A small audio frame classifier, trained from scratch: normuon at rate 0.008, 39062 training examples.
Rows from block 8, named by matrix and row number. Rows with one number belong to one neuron. Each number is 50 + 10 x the weight over its row's rms, rounded and kept within 0 to 99. All counts start at 0. After the name is the row's rms in percent of the matrix's.
# fc1: first MLP up (model.blocks.8.ff1.fc1.weight, 480x160), inputs 108-134
# fc2: first MLP down (model.blocks.8.ff1.fc2.weight, 160x480, transposed), outputs 108-134
fc1.180 091:57 47 71 42 68 47 55 48 38 44 40 38 57 38 32 35 36 52 57 38 44 52 63 46 34 49 39
fc2.180 081:49 54 47 63 46 47 45 68 70 48 45 55 54 58 53 45 45 52 54 32 63 61 52 41 66 59 57
fc1.181 101:63 55 54 48 72 58 49 47 42 59 56 46 39 51 49 53 45 53 44 50 47 45 59 59 58 44 45
fc2.181 090:63 37 53 48 48 47 48 43 36 63 55 61 59 42 34 41 43 51 51 50 59 34 37 36 60 66 51
fc1.182 099:62 52 53 39 49 54 63 52 57 55 40 56 44 37 42 39 68 64 56 59 54 44 66 50 52 39 45
fc2.182 091:66 51 51 41 51 43 39 30 48 38 42 47 44 59 45 49 65 53 46 59 56 67 56 30 32 46 50
fc1.183 102:48 46 43 45 30 49 50 66 56 37 46 45 61 35 41 51 42 54 48 53 47 44 50 47 47 44 57
fc2.183 090:41 61 25 46 42 62 49 43 43 45 59 42 55 48 53 59 42 71 47 60 33 33 54 49 58 42 27
fc1.184 103:49 33 62 47 69 59 67 36 48 57 51 55 72 63 42 41 49 43 46 53 49 68 61 54 52 63 58
fc2.184 106:55 52 52 41 49 48 44 59 60 49 45 60 55 41 57 48 42 50 47 62 44 56 66 34 49 54 35
fc1.185 093:65 67 47 53 37 51 59 53 45 61 46 30 46 45 58 48 47 43 40 46 43 64 69 55 55 37 50
fc2.185 088:36 49 30 61 42 47 73 55 42 47 55 41 52 46 55 58 60 62 50 55 62 53 47 60 30 68 52
fc1.186 106:37 66 56 48 46 65 55 63 44 39 45 53 32 50 52 38 44 63 57 37 39 58 53 50 57 41 55
fc2.186 105:55 59 38 55 48 34 54 58 37 50 60 54 42 57 77 36 47 46 61 30 45 39 50 45 34 44 52
fc1.187 094:51 66 50 53 50 57 54 58 36 44 66 49 56 52 55 46 55 43 52 55 34 43 61 59 56 63 56
fc2.187 062:45 47 54 66 30 46 55 41 55 17 30 29 52 47 43 29 40 36 50 40 59 43 54 46 46 42 55
fc1.188 093:42 22 52 66 43 58 46 47 37 71 50 45 45 61 56 74 55 43 53 48 52 53 59 42 69 61 40
fc2.188 103:54 34 46 60 47 47 53 47 56 55 39 35 34 72 48 53 64 66 54 64 60 57 52 39 46 58 49
fc1.189 091:38 39 54 46 50 46 38 37 43 33 46 48 44 50 45 51 40 72 43 51 31 55 55 62 50 40 61
fc2.189 082:39 55 56 59 63 45 58 59 53 42 61 48 56 38 66 60 68 38 54 26 46 60 53 34 57 41 46
fc1.190 101:50 35 36 47 56 41 51 57 32 55 59 53 70 57 40 59 54 47 38 49 65 53 44 50 69 65 36
fc2.190 133:39 53 44 63 60 53 37 65 49 59 64 41 54 51 48 39 44 50 68 70 66 48 69 42 50 72 54
fc1.191 090:47 53 52 49 52 44 44 33 56 37 45 41 54 43 51 29 27 42 52 54 37 63 60 59 46 58 45
fc2.191 093:47 51 50 48 49 61 47 39 51 43 44 49 52 39 58 39 59 37 38 55 59 63 36 26 32 53 51
fc1.192 111:65 43 49 46 58 52 63 42 51 50 49 64 77 65 32 51 45 48 40 62 52 59 63 48 30 51 51
fc2.192 116:30 38 46 66 44 54 52 63 62 55 52 58 79 32 39 39 40 36 42 50 44 59 47 47 63 52 64
fc1.193 095:61 28 52 51 46 34 53 67 55 41 52 46 43 44 43 44 69 45 45 57 56 52 73 43 47 52 57
fc2.193 095:50 39 42 46 66 37 61 43 41 50 27 39 44 74 55 46 46 35 36 55 49 48 68 40 49 85 48
fc1.194 083:49 45 58 52 58 42 69 47 44 66 46 48 65 52 48 37 47 49 59 51 32 64 53 73 51 38 53
fc2.194 083:59 52 54 37 60 46 46 69 50 47 58 47 57 51 62 54 48 49 40 38 42 56 61 64 49 53 60
fc1.195 100:55 30 60 52 36 33 53 64 60 58 59 53 59 56 50 47 38 64 46 42 50 51 45 44 40 73 52
fc2.195 072:46 52 40 47 59 45 46 46 62 45 43 53 35 62 41 59 44 39 55 46 63 43 56 57 31 45 52
fc1.196 086:66 40 41 49 46 44 51 70 55 52 56 56 64 51 53 47 66 40 63 50 50 53 43 55 61 52 47
fc2.196 098:38 49 47 62 55 48 49 62 73 31 64 49 55 49 46 65 45 55 58 43 62 28 55 58 46 46 60
fc1.197 104:36 56 66 53 58 38 50 72 36 57 51 46 58 40 54 56 57 47 50 48 54 70 41 71 42 44 40
fc2.197 120:48 51 69 66 42 44 59 55 34 58 48 43 51 55 50 60 40 41 71 55 60 65 60 75 21 41 42
fc1.198 094:60 62 41 53 48 69 56 55 43 49 53 47 49 30 60 38 48 58 33 54 48 56 63 45 49 60 42
fc2.198 091:45 45 40 35 63 45 51 62 75 63 55 57 51 62 46 45 40 34 38 43 60 38 45 63 50 34 43
fc1.199 089:45 47 42 49 60 53 45 46 65 45 22 33 29 44 47 37 57 59 56 51 59 52 55 53 49 42 45
fc2.199 092:53 48 50 55 28 47 32 50 66 34 50 45 45 53 60 52 50 59 45 62 66 48 62 58 31 41 36
fc1.200 098:67 65 39 40 40 57 44 63 63 45 35 62 38 48 41 40 44 54 43 59 54 53 41 42 57 45 41
fc2.200 088:45 64 60 50 68 52 46 32 51 48 62 49 58 57 53 52 47 33 47 51 60 24 51 52 54 41 67
fc1.201 102:42 54 36 65 57 55 35 36 43 60 40 49 63 57 49 59 53 54 55 50 52 59 52 47 53 58 45
fc2.201 094:35 47 35 57 38 45 46 58 49 65 47 46 48 51 56 57 51 47 22 53 53 54 41 67 58 44 38
fc1.202 094:46 53 58 39 56 72 49 45 64 59 66 59 64 45 45 43 48 60 67 44 53 48 42 39 52 60 53
fc2.202 110:45 57 55 32 50 57 35 56 42 54 50 65 60 31 29 53 31 68 40 51 54 57 50 60 33 31 53
fc1.203 104:50 48 46 51 62 51 71 65 61 56 42 52 66 51 56 53 75 50 54 49 63 53 44 35 59 57 43
fc2.203 088:55 42 58 51 44 42 36 55 41 43 58 47 57 48 56 51 72 48 48 63 46 59 46 66 63 51 54
fc1.204 102:44 42 63 56 39 49 52 52 54 55 47 50 65 52 54 46 41 55 24 64 48 41 42 66 48 63 53
fc2.204 105:27 42 63 51 49 54 45 50 37 60 56 63 35 52 58 39 68 67 52 46 61 48 51 65 52 51 39
fc1.205 090:39 57 61 49 50 46 51 53 25 55 58 72 62 50 43 43 34 54 44 48 51 48 44 48 49 44 58
fc2.205 099:52 51 58 50 47 50 55 53 49 44 57 46 37 59 45 40 58 47 51 61 61 39 52 43 50 58 46
fc1.206 091:61 40 50 40 51 49 33 47 41 60 45 34 72 50 31 47 72 58 38 41 53 28 50 61 57 32 55
fc2.206 081:41 28 51 58 56 56 54 53 32 46 41 40 57 61 59 65 40 56 44 54 48 52 45 52 41 65 43
fc1.207 091:51 42 63 38 41 58 47 52 54 44 46 56 56 45 41 44 34 57 55 45 44 46 41 63 50 55 37
fc2.207 101:28 44 62 46 39 37 45 45 49 42 55 63 47 50 55 37 52 51 55 48 42 43 46 46 51 67 48
fc1.208 097:58 51 46 47 56 63 38 65 46 57 49 47 65 56 59 53 47 67 52 53 41 60 41 49 31 63 48
fc2.208 116:41 52 27 58 59 40 40 66 55 71 59 42 44 51 50 60 41 49 52 49 38 53 39 44 37 65 51
fc1.209 100:53 50 60 51 50 35 53 49 40 50 39 54 63 55 22 49 44 49 43 55 49 55 45 56 50 62 34
fc2.209 106:70 64 48 36 47 65 47 53 45 47 46 49 68 64 41 49 39 49 47 63 45 73 60 60 45 62 55
fc1.210 091:67 43 73 59 60 41 57 57 41 60 43 55 42 45 41 52 58 50 41 40 35 80 47 66 36 74 35
fc2.210 084:57 46 57 40 39 47 56 44 64 65 56 44 42 48 75 42 73 50 45 47 44 53 46 54 43 48 46
fc1.211 102:50 54 54 40 60 53 57 46 60 47 39 38 64 43 55 44 48 57 65 56 55 50 40 45 57 46 37
fc2.211 100:61 40 37 55 37 41 59 48 66 60 52 51 68 38 39 51 55 59 66 28 71 45 43 54 63 48 49
fc1.212 089:57 39 66 62 48 59 52 43 60 54 32 60 47 46 25 40 44 52 53 39 40 76 55 46 46 31 45
fc2.212 104:53 51 35 50 49 57 57 60 43 54 50 50 67 33 48 51 52 44 51 53 30 39 50 51 40 40 62
fc1.213 087:59 33 43 63 51 36 34 49 51 65 61 44 38 44 52 81 61 61 54 36 45 69 63 55 38 34 69
fc2.213 089:41 52 36 63 59 60 54 46 49 47 57 47 63 43 60 52 39 61 69 40 54 48 40 91 31 58 35
fc1.214 098:61 38 47 69 65 69 38 45 44 59 65 63 62 48 48 52 45 40 37 43 61 53 67 57 49 48 54
fc2.214 107:53 46 35 52 45 53 50 60 66 41 37 65 54 43 47 32 48 58 67 58 30 43 55 43 47 37 50
fc1.215 086:43 34 58 55 47 58 44 46 59 41 74 49 45 48 55 46 48 46 53 55 45 55 49 55 70 49 53
fc2.215 066:52 59 54 57 48 39 53 39 69 53 59 37 32 67 45 48 61 26 56 41 61 47 29 53 52 39 41
fc1.216 088:66 33 62 59 63 45 49 51 42 54 31 65 60 53 38 43 51 63 40 47 36 50 48 39 41 54 46
fc2.216 089:60 47 48 57 44 53 48 54 54 49 44 50 50 53 40 38 45 43 50 39 60 39 54 55 67 64 54
fc1.217 101:62 41 73 44 49 61 51 64 55 55 55 37 67 35 51 47 46 50 55 37 57 45 51 52 48 56 44
fc2.217 114:34 41 45 43 52 62 43 55 76 44 45 57 62 53 38 46 48 56 61 64 64 41 47 40 58 47 55
fc1.218 099:44 60 42 52 58 47 53 53 37 56 40 45 54 46 61 42 54 52 39 58 51 54 65 28 43 48 48
fc2.218 099:61 63 53 44 54 51 49 54 62 39 69 51 45 33 64 67 36 44 57 59 50 41 55 56 52 43 62
fc1.219 092:54 52 53 47 61 43 56 48 60 38 41 47 52 45 57 40 30 37 64 45 56 55 59 49 41 57 58
fc2.219 095:44 58 57 64 43 40 62 57 54 38 60 50 50 39 64 42 52 37 47 46 55 43 52 48 65 35 42
fc1.220 117:65 62 57 51 49 37 41 47 58 41 56 30 45 53 59 64 53 57 51 66 52 57 38 53 47 33 47
fc2.220 100:59 68 56 51 45 55 61 53 48 43 51 64 63 40 57 53 56 46 35 49 61 52 48 49 50 53 53
fc1.221 100:47 33 33 52 48 59 58 54 61 66 50 37 35 47 52 55 56 52 32 54 62 77 49 61 42 53 48
fc2.221 131:44 36 42 51 45 42 45 55 60 53 40 59 54 45 41 59 53 45 54 46 43 42 32 52 42 56 38
fc1.222 098:60 43 45 57 48 59 46 27 41 57 55 45 32 49 42 45 58 53 48 55 48 31 48 35 53 46 44
fc2.222 086:67 38 24 51 40 62 22 48 42 56 62 45 44 39 46 50 55 36 57 44 53 47 40 26 76 45 54
fc1.223 105:69 40 46 44 66 37 58 49 35 64 59 54 47 50 44 42 47 54 54 57 38 30 44 38 45 58 29
fc2.223 084:51 51 57 65 35 57 36 33 39 37 45 42 76 43 34 46 36 41 53 78 50 41 34 48 44 63 36
fc1.224 100:49 41 36 57 60 44 62 37 49 37 53 44 62 47 42 57 50 67 61 52 48 61 72 61 37 46 37
fc2.224 075:43 44 56 50 66 48 45 49 55 28 72 68 39 48 52 45 44 45 53 53 53 71 46 47 46 49 53
fc1.225 104:53 70 44 51 53 54 72 41 47 43 65 52 51 38 43 50 56 72 56 38 48 40 68 45 36 44 44
fc2.225 093:50 45 40 47 44 52 66 44 42 45 69 46 44 46 36 40 48 45 32 37 58 51 42 35 31 53 40
fc1.226 092:60 54 34 47 45 53 54 48 30 53 63 48 39 59 54 61 33 45 46 50 52 56 47 42 51 34 52
fc2.226 106:62 52 44 58 45 47 47 44 31 53 57 58 49 65 54 57 51 52 65 41 55 46 41 47 45 36 48
fc1.227 116:52 40 41 80 53 51 55 51 65 36 53 57 40 50 45 62 49 46 57 61 58 45 79 51 53 29 45
fc2.227 104:47 49 42 73 41 44 57 47 43 39 52 86 52 65 34 53 53 40 73 64 47 55 50 52 59 59 45
fc1.228 091:44 60 46 55 51 31 35 45 52 28 49 50 49 52 37 44 59 39 72 54 58 48 40 61 60 70 57
fc2.228 100:42 46 59 45 45 45 44 42 58 49 48 61 46 31 48 54 49 26 48 55 71 51 44 46 50 47 59
fc1.229 094:38 45 72 52 52 44 71 69 39 54 56 66 57 46 50 56 34 54 43 53 49 59 53 54 66 58 46
fc2.229 089:40 37 57 53 34 42 59 58 36 49 49 40 37 51 49 60 40 57 52 50 68 52 43 43 50 55 68
fc1.230 101:38 39 55 54 49 49 38 51 48 44 45 48 37 55 44 39 70 61 66 68 51 42 63 38 66 47 55
fc2.230 096:57 44 52 71 49 47 56 51 46 41 42 55 50 56 39 58 33 56 29 41 54 33 50 45 58 61 42
fc1.231 101:56 42 61 73 64 62 49 66 71 43 45 48 55 23 53 48 50 52 53 45 48 42 43 49 55 55 55
fc2.231 082:35 33 54 43 49 47 36 45 59 58 48 36 55 41 68 42 49 53 56 53 49 44 46 51 55 53 59
fc1.232 099:35 57 40 64 29 56 46 49 47 41 37 44 63 34 55 66 38 51 64 36 57 59 46 55 49 81 55
fc2.232 109:31 54 42 51 49 47 52 47 56 59 43 54 43 52 74 52 60 38 42 51 58 50 40 64 58 63 47
fc1.233 095:67 48 38 59 31 47 40 52 60 66 38 57 66 37 48 42 46 49 45 60 51 52 56 62 43 48 24
fc2.233 090:53 59 57 51 55 42 50 47 53 40 59 63 51 79 42 44 43 49 54 46 54 52 58 63 38 52 52
fc1.234 089:39 21 45 34 52 45 43 35 48 53 62 49 54 31 27 52 61 57 53 54 50 49 54 58 41 52 38
fc2.234 094:44 38 54 60 55 46 47 42 35 43 33 46 56 35 58 49 38 49 53 49 42 45 56 63 52 54 67
fc1.235 115:58 51 32 61 46 38 62 54 58 51 42 34 55 48 45 56 43 55 46 45 62 48 57 62 62 51 44
fc2.235 110:32 66 51 33 77 57 49 46 70 42 34 57 58 58 46 64 45 54 48 54 60 51 50 41 64 47 38
fc1.236 096:39 70 53 47 48 74 52 27 58 54 50 67 32 40 49 68 49 46 54 39 67 42 52 41 45 39 43
fc2.236 105:51 50 41 62 41 58 60 51 56 69 55 39 61 44 50 36 64 57 29 34 60 53 35 50 66 57 36
fc1.237 099:39 71 55 47 70 68 55 43 53 51 46 43 41 41 55 61 47 48 36 63 54 62 60 51 46 27 45
fc2.237 099:51 49 61 57 38 41 65 49 61 41 49 37 44 51 51 59 54 54 54 45 41 54 52 68 43 39 36
fc1.238 088:55 60 41 49 54 38 42 38 45 49 39 42 60 30 49 45 45 52 43 44 50 49 64 42 25 46 36
fc2.238 098:39 60 42 52 52 36 39 38 53 39 69 55 53 66 35 49 48 41 47 56 45 46 43 60 53 42 52
fc1.239 093:53 45 57 58 43 33 50 56 69 43 49 57 58 61 61 64 51 61 58 38 46 62 45 65 65 48 53
fc2.239 097:67 38 56 69 40 56 52 60 51 48 51 37 54 60 41 40 53 38 44 45 57 40 48 54 46 51 55
fc1.240 111:44 56 65 48 49 46 55 30 67 43 62 37 53 50 69 56 56 38 65 32 65 43 44 51 64 38 37
fc2.240 090:42 51 39 26 35 55 63 69 54 49 50 35 42 35 43 58 41 54 45 41 50 55 36 62 39 49 47
fc1.241 087:52 44 39 56 66 65 25 45 42 36 40 49 54 56 76 46 54 28 46 33 50 41 46 57 44 61 45
fc2.241 090:62 37 34 44 60 42 37 36 55 49 45 54 59 48 27 21 32 42 38 52 39 43 37 56 25 57 38
fc1.242 109:38 55 56 39 56 55 42 53 42 46 42 29 50 52 54 65 63 57 53 37 37 45 37 49 42 55 36
fc2.242 118:48 36 52 56 48 51 43 69 58 58 47 53 60 52 46 56 48 48 43 56 52 46 38 41 48 32 73
fc1.243 110:56 66 40 32 50 53 48 66 60 41 46 55 50 62 46 56 59 76 49 50 59 49 37 49 54 57 41
fc2.243 104:28 38 37 49 44 77 61 57 45 33 56 52 43 40 40 29 51 63 42 58 51 43 66 49 65 56 45
fc1.244 093:40 39 58 48 48 47 53 47 40 52 61 50 75 44 46 60 39 43 56 52 30 40 59 49 39 68 49
fc2.244 107:51 43 43 40 44 33 44 52 47 38 65 37 53 47 58 36 49 42 47 48 37 64 49 54 54 65 50
fc1.245 103:59 49 59 41 58 64 39 58 47 65 44 40 30 63 50 56 46 55 41 44 46 43 50 49 42 47 47
fc2.245 101:48 33 51 48 65 60 51 58 38 53 45 46 62 55 55 47 67 58 53 62 49 67 68 55 59 64 44
fc1.246 093:60 50 65 53 51 46 51 54 45 40 50 47 38 49 52 48 32 71 36 48 55 45 56 69 45 50 30
fc2.246 097:60 44 43 48 42 38 43 47 51 52 58 50 59 55 64 58 54 54 56 68 71 49 52 57 40 51 46
fc1.247 103:51 72 63 38 53 28 32 41 54 52 48 51 37 52 46 55 55 48 54 51 64 43 50 57 57 55 28
fc2.247 111:50 51 54 38 43 49 38 55 50 42 45 66 54 55 46 49 60 61 42 51 73 52 48 49 48 60 57
fc1.248 097:50 50 45 48 49 68 49 41 63 58 44 55 46 40 56 50 52 59 53 50 50 54 55 46 32 46 40
fc2.248 073:46 46 44 44 54 43 51 58 35 45 40 61 52 60 60 53 65 53 41 43 43 60 40 52 39 57 44
fc1.249 086:52 52 55 72 65 53 43 35 54 59 47 38 58 43 31 53 40 60 64 34 74 47 37 64 46 59 52
fc2.249 087:53 54 48 30 33 49 51 48 33 51 56 52 39 56 41 54 56 52 38 42 41 59 50 68 44 52 60
fc1.250 107:53 61 44 68 66 56 40 44 51 49 48 57 43 42 62 35 47 30 48 56 59 47 44 57 27 48 48
fc2.250 097:55 65 57 63 45 55 38 48 61 60 40 54 49 51 42 55 45 52 53 49 50 51 56 42 39 45 51
fc1.251 106:49 52 74 26 68 42 46 62 51 41 43 21 49 46 66 64 31 50 67 53 62 50 58 38 50 47 66
fc2.251 105:30 54 63 52 63 47 52 53 45 65 38 51 45 48 48 58 54 40 53 53 54 54 55 63 28 29 47
fc1.252 097:43 53 45 49 62 49 44 45 44 55 48 63 71 47 62 39 30 58 48 41 36 42 74 44 64 81 46
fc2.252 107:48 46 49 43 36 66 35 47 59 47 39 68 48 57 34 37 47 33 44 54 43 37 53 51 32 49 51
fc1.253 105:36 51 73 66 54 69 58 60 49 49 42 49 50 62 40 45 56 49 42 49 35 64 33 47 53 41 57
fc2.253 096:72 44 51 57 41 57 46 42 53 68 40 49 43 72 58 49 43 54 40 59 70 59 49 59 47 38 45
fc1.254 104:54 45 56 60 51 50 70 32 50 38 45 30 56 43 49 56 57 35 66 54 40 43 48 55 55 57 27
fc2.254 102:38 43 54 46 53 53 54 45 64 36 53 33 42 47 49 50 40 56 71 55 52 61 49 77 47 44 38
fc1.255 093:47 47 53 51 44 70 46 55 60 48 57 28 51 44 43 43 52 33 58 36 58 31 43 40 37 35 70
fc2.255 095:62 54 59 67 38 49 67 66 57 51 49 37 50 47 49 30 60 39 50 56 58 51 36 57 28 57 42
fc1.256 107:46 48 38 61 35 47 48 37 63 65 64 52 47 54 56 43 41 49 46 50 39 52 38 65 56 49 66
fc2.256 100:44 72 51 60 33 36 57 65 50 27 55 60 54 45 38 52 52 57 44 52 48 33 40 52 53 65 46
fc1.257 106:40 55 42 61 44 60 52 56 44 62 62 38 56 48 36 61 59 53 54 35 44 53 47 57 53 63 40
fc2.257 128:63 47 47 57 53 71 67 44 62 61 40 50 42 37 28 59 48 46 60 49 39 44 57 52 52 45 57
fc1.258 095:43 57 50 48 51 55 50 42 41 50 34 46 61 38 43 46 47 54 46 43 56 56 61 62 39 57 43
fc2.258 088:30 59 39 44 55 66 61 43 79 41 35 49 45 51 59 46 29 47 42 36 43 63 52 34 52 63 49
fc1.259 098:53 38 36 74 65 59 29 41 67 66 53 52 67 61 74 42 38 40 42 42 43 58 44 49 41 38 50
fc2.259 110:38 44 40 57 57 48 65 55 61 41 35 42 48 27 53 37 47 42 35 49 29 44 70 56 50 46 38
fc1.260 107:47 35 57 48 49 50 45 44 40 49 47 34 35 50 42 53 68 50 36 40 47 57 57 50 49 48 33
fc2.260 145:82 46 52 54 53 65 52 48 61 65 30 33 45 59 53 65 48 40 51 70 59 58 47 36 49 66 32
fc1.261 099:63 55 58 40 45 49 52 63 50 75 58 33 36 41 60 41 39 62 37 47 39 47 46 61 44 45 34
fc2.261 118:54 46 42 45 36 41 46 46 45 52 60 56 36 42 60 51 54 64 46 44 71 63 51 48 44 63 49
fc1.262 091:53 47 67 47 53 67 57 41 50 43 50 58 44 58 30 55 52 62 64 37 67 40 46 55 54 50 58
fc2.262 091:55 48 70 39 62 49 61 43 59 51 35 40 52 27 61 47 56 64 54 56 52 63 47 54 55 48 66
fc1.263 103:47 51 63 50 39 67 54 51 62 69 57 51 50 30 49 52 48 42 43 46 38 57 46 61 50 41 39
fc2.263 127:56 46 60 52 53 72 57 56 64 43 59 41 57 41 44 51 47 44 57 50 32 50 59 56 57 64 50
fc1.264 098:45 48 46 66 50 63 51 44 30 47 56 53 45 54 51 45 55 48 55 37 45 41 60 76 31 42 59
fc2.264 108:35 46 40 51 50 46 50 56 44 61 56 50 36 55 67 80 59 63 48 41 32 30 39 59 43 61 44
fc1.265 101:64 50 37 42 59 47 57 57 44 36 46 52 52 35 47 48 22 35 21 55 27 37 58 37 57 50 41
fc2.265 099:45 57 41 37 30 57 33 49 52 38 56 52 55 48 56 27 45 59 58 49 54 31 58 68 59 50 49
fc1.266 103:59 40 72 56 38 50 67 41 48 46 34 46 52 39 43 50 55 39 56 44 52 29 70 51 59 54 63
fc2.266 070:37 39 43 50 45 55 70 37 56 40 49 51 62 63 54 42 41 61 46 73 33 57 48 48 39 65 55
fc1.267 098:60 47 45 38 44 74 54 45 48 67 66 49 63 65 46 33 51 58 47 30 42 67 32 56 65 63 47
fc2.267 108:62 45 29 40 78 46 48 42 65 56 59 45 57 65 41 51 48 40 50 50 47 49 57 41 50 59 54
fc1.268 097:54 50 37 36 41 49 26 51 63 34 39 38 51 62 65 29 59 56 68 66 56 53 52 55 46 45 59
fc2.268 074:50 59 40 45 38 41 44 66 45 47 49 51 39 60 50 48 47 42 31 46 49 56 42 52 49 35 18
fc1.269 109:77 54 36 46 49 52 42 46 66 41 63 55 33 62 59 50 43 45 49 52 55 67 37 44 36 61 72
fc2.269 101:50 50 39 53 48 50 50 40 39 65 42 57 45 41 40 50 54 33 51 61 41 38 46 19 51 49 56
fc1.270 094:51 45 43 52 62 34 52 50 49 56 44 55 59 44 46 40 50 50 54 66 53 40 47 35 54 41 57
fc2.270 091:62 38 46 61 62 57 41 55 43 34 57 39 37 67 46 60 61 41 26 52 43 61 37 54 55 57 46
fc1.271 106:47 61 50 38 65 68 57 54 49 45 53 59 39 68 43 41 50 50 68 50 41 49 53 62 41 53 57
fc2.271 129:42 54 45 39 63 63 30 41 42 56 43 62 55 43 45 39 37 69 35 45 53 40 70 55 38 50 43
fc1.272 094:40 43 60 58 38 69 43 42 53 47 49 54 46 46 46 40 31 58 46 44 54 75 53 46 59 53 33
fc2.272 091:47 49 44 24 42 58 57 58 73 63 46 49 60 54 56 49 63 33 60 46 49 53 44 54 54 47 59
fc1.273 102:37 52 51 50 37 47 48 44 44 51 62 53 64 54 40 52 59 47 39 64 77 51 43 55 58 32 29
fc2.273 096:49 45 48 41 41 71 61 57 44 49 44 52 41 57 45 61 58 43 63 64 67 69 48 49 56 53 20
fc1.274 094:46 41 49 62 47 42 55 46 54 39 58 62 38 49 48 61 36 43 49 31 26 57 42 52 55 51 60
fc2.274 086:57 58 63 52 62 37 42 49 51 39 61 46 43 70 42 37 63 51 55 54 50 60 55 39 54 29 59
fc1.275 101:47 53 51 43 58 48 55 48 28 43 43 58 58 34 51 71 17 59 58 54 60 54 53 34 57 55 34
fc2.275 117:62 54 61 39 58 56 44 52 51 49 69 56 70 50 38 62 50 42 62 67 55 43 52 47 51 66 55
fc1.276 096:51 46 54 50 58 40 60 55 58 49 55 55 63 37 48 63 48 45 60 38 48 51 56 49 31 64 45
fc2.276 094:57 43 57 44 59 48 44 28 50 43 68 58 44 50 44 52 37 48 28 55 40 41 34 50 38 61 53
fc1.277 107:65 37 51 62 66 30 47 35 47 63 42 33 54 64 46 51 38 66 63 59 49 64 35 67 57 38 39
fc2.277 084:57 45 47 78 51 44 38 52 54 48 60 53 53 33 58 51 38 58 58 56 49 64 53 58 50 41 43
fc1.278 097:50 54 42 34 50 41 64 55 48 41 30 60 55 51 54 48 56 62 51 47 48 48 37 37 41 59 62
fc2.278 064:50 56 44 39 54 52 57 66 53 58 54 47 39 24 47 52 47 49 63 51 55 34 36 48 43 47 53
fc1.279 108:43 40 56 64 29 52 50 57 47 61 37 35 53 67 51 69 66 54 57 54 49 44 41 48 64 51 39
fc2.279 105:51 47 56 53 51 52 40 53 54 44 52 31 53 56 41 56 46 34 48 48 54 44 65 47 63 55 60
fc1.280 096:65 50 40 52 45 65 48 43 49 34 54 44 53 59 47 43 46 43 64 36 37 37 54 57 66 44 55
fc2.280 086:62 42 60 41 45 49 65 50 62 58 54 52 59 53 58 43 55 46 48 48 48 47 65 50 55 33 37
fc1.281 092:48 50 57 51 37 58 47 61 51 65 35 61 65 46 38 36 47 60 27 35 50 63 76 39 43 59 46
fc2.281 094:55 65 62 58 55 32 60 42 58 44 50 47 59 71 37 46 63 50 51 58 41 36 54 45 41 50 42
fc1.282 099:51 49 61 35 54 56 81 49 56 58 65 59 32 49 53 43 43 36 47 51 55 61 70 45 54 57 59
fc2.282 073:40 49 26 55 57 45 34 29 55 54 57 62 41 57 34 48 39 63 63 56 42 49 53 49 50 50 63
fc1.283 089:50 49 49 71 41 36 39 74 45 35 52 46 39 67 64 48 67 38 60 48 51 62 60 59 58 52 49
fc2.283 083:48 47 62 53 59 26 55 52 56 43 53 49 40 56 66 66 52 31 56 51 61 72 52 49 43 51 45
fc1.284 108:56 61 58 57 45 63 64 37 48 52 53 68 49 52 56 55 39 55 51 36 43 58 33 60 54 48 48
fc2.284 081:44 39 61 57 59 61 59 59 56 45 56 59 66 56 46 55 30 40 51 56 61 49 43 30 46 45 42
fc1.285 094:60 36 54 73 58 71 44 44 41 59 50 56 67 63 52 50 40 33 25 56 34 41 47 58 53 50 48
fc2.285 114:34 41 50 66 41 60 55 68 44 49 52 73 66 44 49 43 44 58 41 44 47 66 62 58 51 45 61
fc1.286 098:50 36 45 62 52 55 36 46 55 51 71 48 32 56 51 52 56 49 32 51 49 39 63 41 48 48 44
fc2.286 116:57 58 50 53 59 61 63 46 42 50 51 67 32 59 26 53 37 50 48 51 61 43 51 36 47 49 37
fc1.287 095:54 45 54 50 72 37 48 65 50 49 34 57 49 53 61 55 53 48 38 43 74 68 26 57 42 62 49
fc2.287 090:49 53 55 40 49 42 47 43 56 59 53 57 46 38 69 54 43 58 66 47 56 64 49 68 41 43 33
fc1.288 106:66 57 62 22 62 57 42 40 36 37 38 51 70 51 57 39 48 51 49 54 53 43 62 51 48 60 47
fc2.288 124:52 43 53 44 71 56 30 38 48 56 44 52 53 38 33 59 47 50 41 39 69 50 48 51 66 41 54
fc1.289 118:40 47 53 40 32 48 51 35 56 61 52 40 50 36 63 66 36 51 35 49 50 36 42 47 55 52 41
fc2.289 106:42 56 30 64 56 22 52 61 58 47 51 43 63 47 49 58 43 49 47 50 60 46 30 47 44 48 50
fc1.290 098:53 42 50 46 64 47 60 47 33 50 31 45 45 53 55 54 43 59 65 47 46 59 68 57 49 45 33
fc2.290 076:52 54 49 59 53 52 51 50 49 49 62 43 50 59 56 58 62 47 56 47 43 39 35 45 41 60 32
fc1.291 102:52 44 37 39 33 48 52 27 45 46 61 62 58 57 57 55 72 58 59 51 57 45 65 42 45 60 44
fc2.291 084:57 52 56 39 58 36 42 46 47 40 62 48 41 46 55 53 40 48 63 51 46 38 48 45 55 59 22
fc1.292 096:55 56 56 49 51 50 57 58 59 54 42 55 61 60 45 40 47 56 56 53 38 45 20 57 55 54 58
fc2.292 111:41 50 58 57 49 51 46 52 55 46 54 39 74 34 35 56 50 60 50 39 53 37 46 65 43 44 49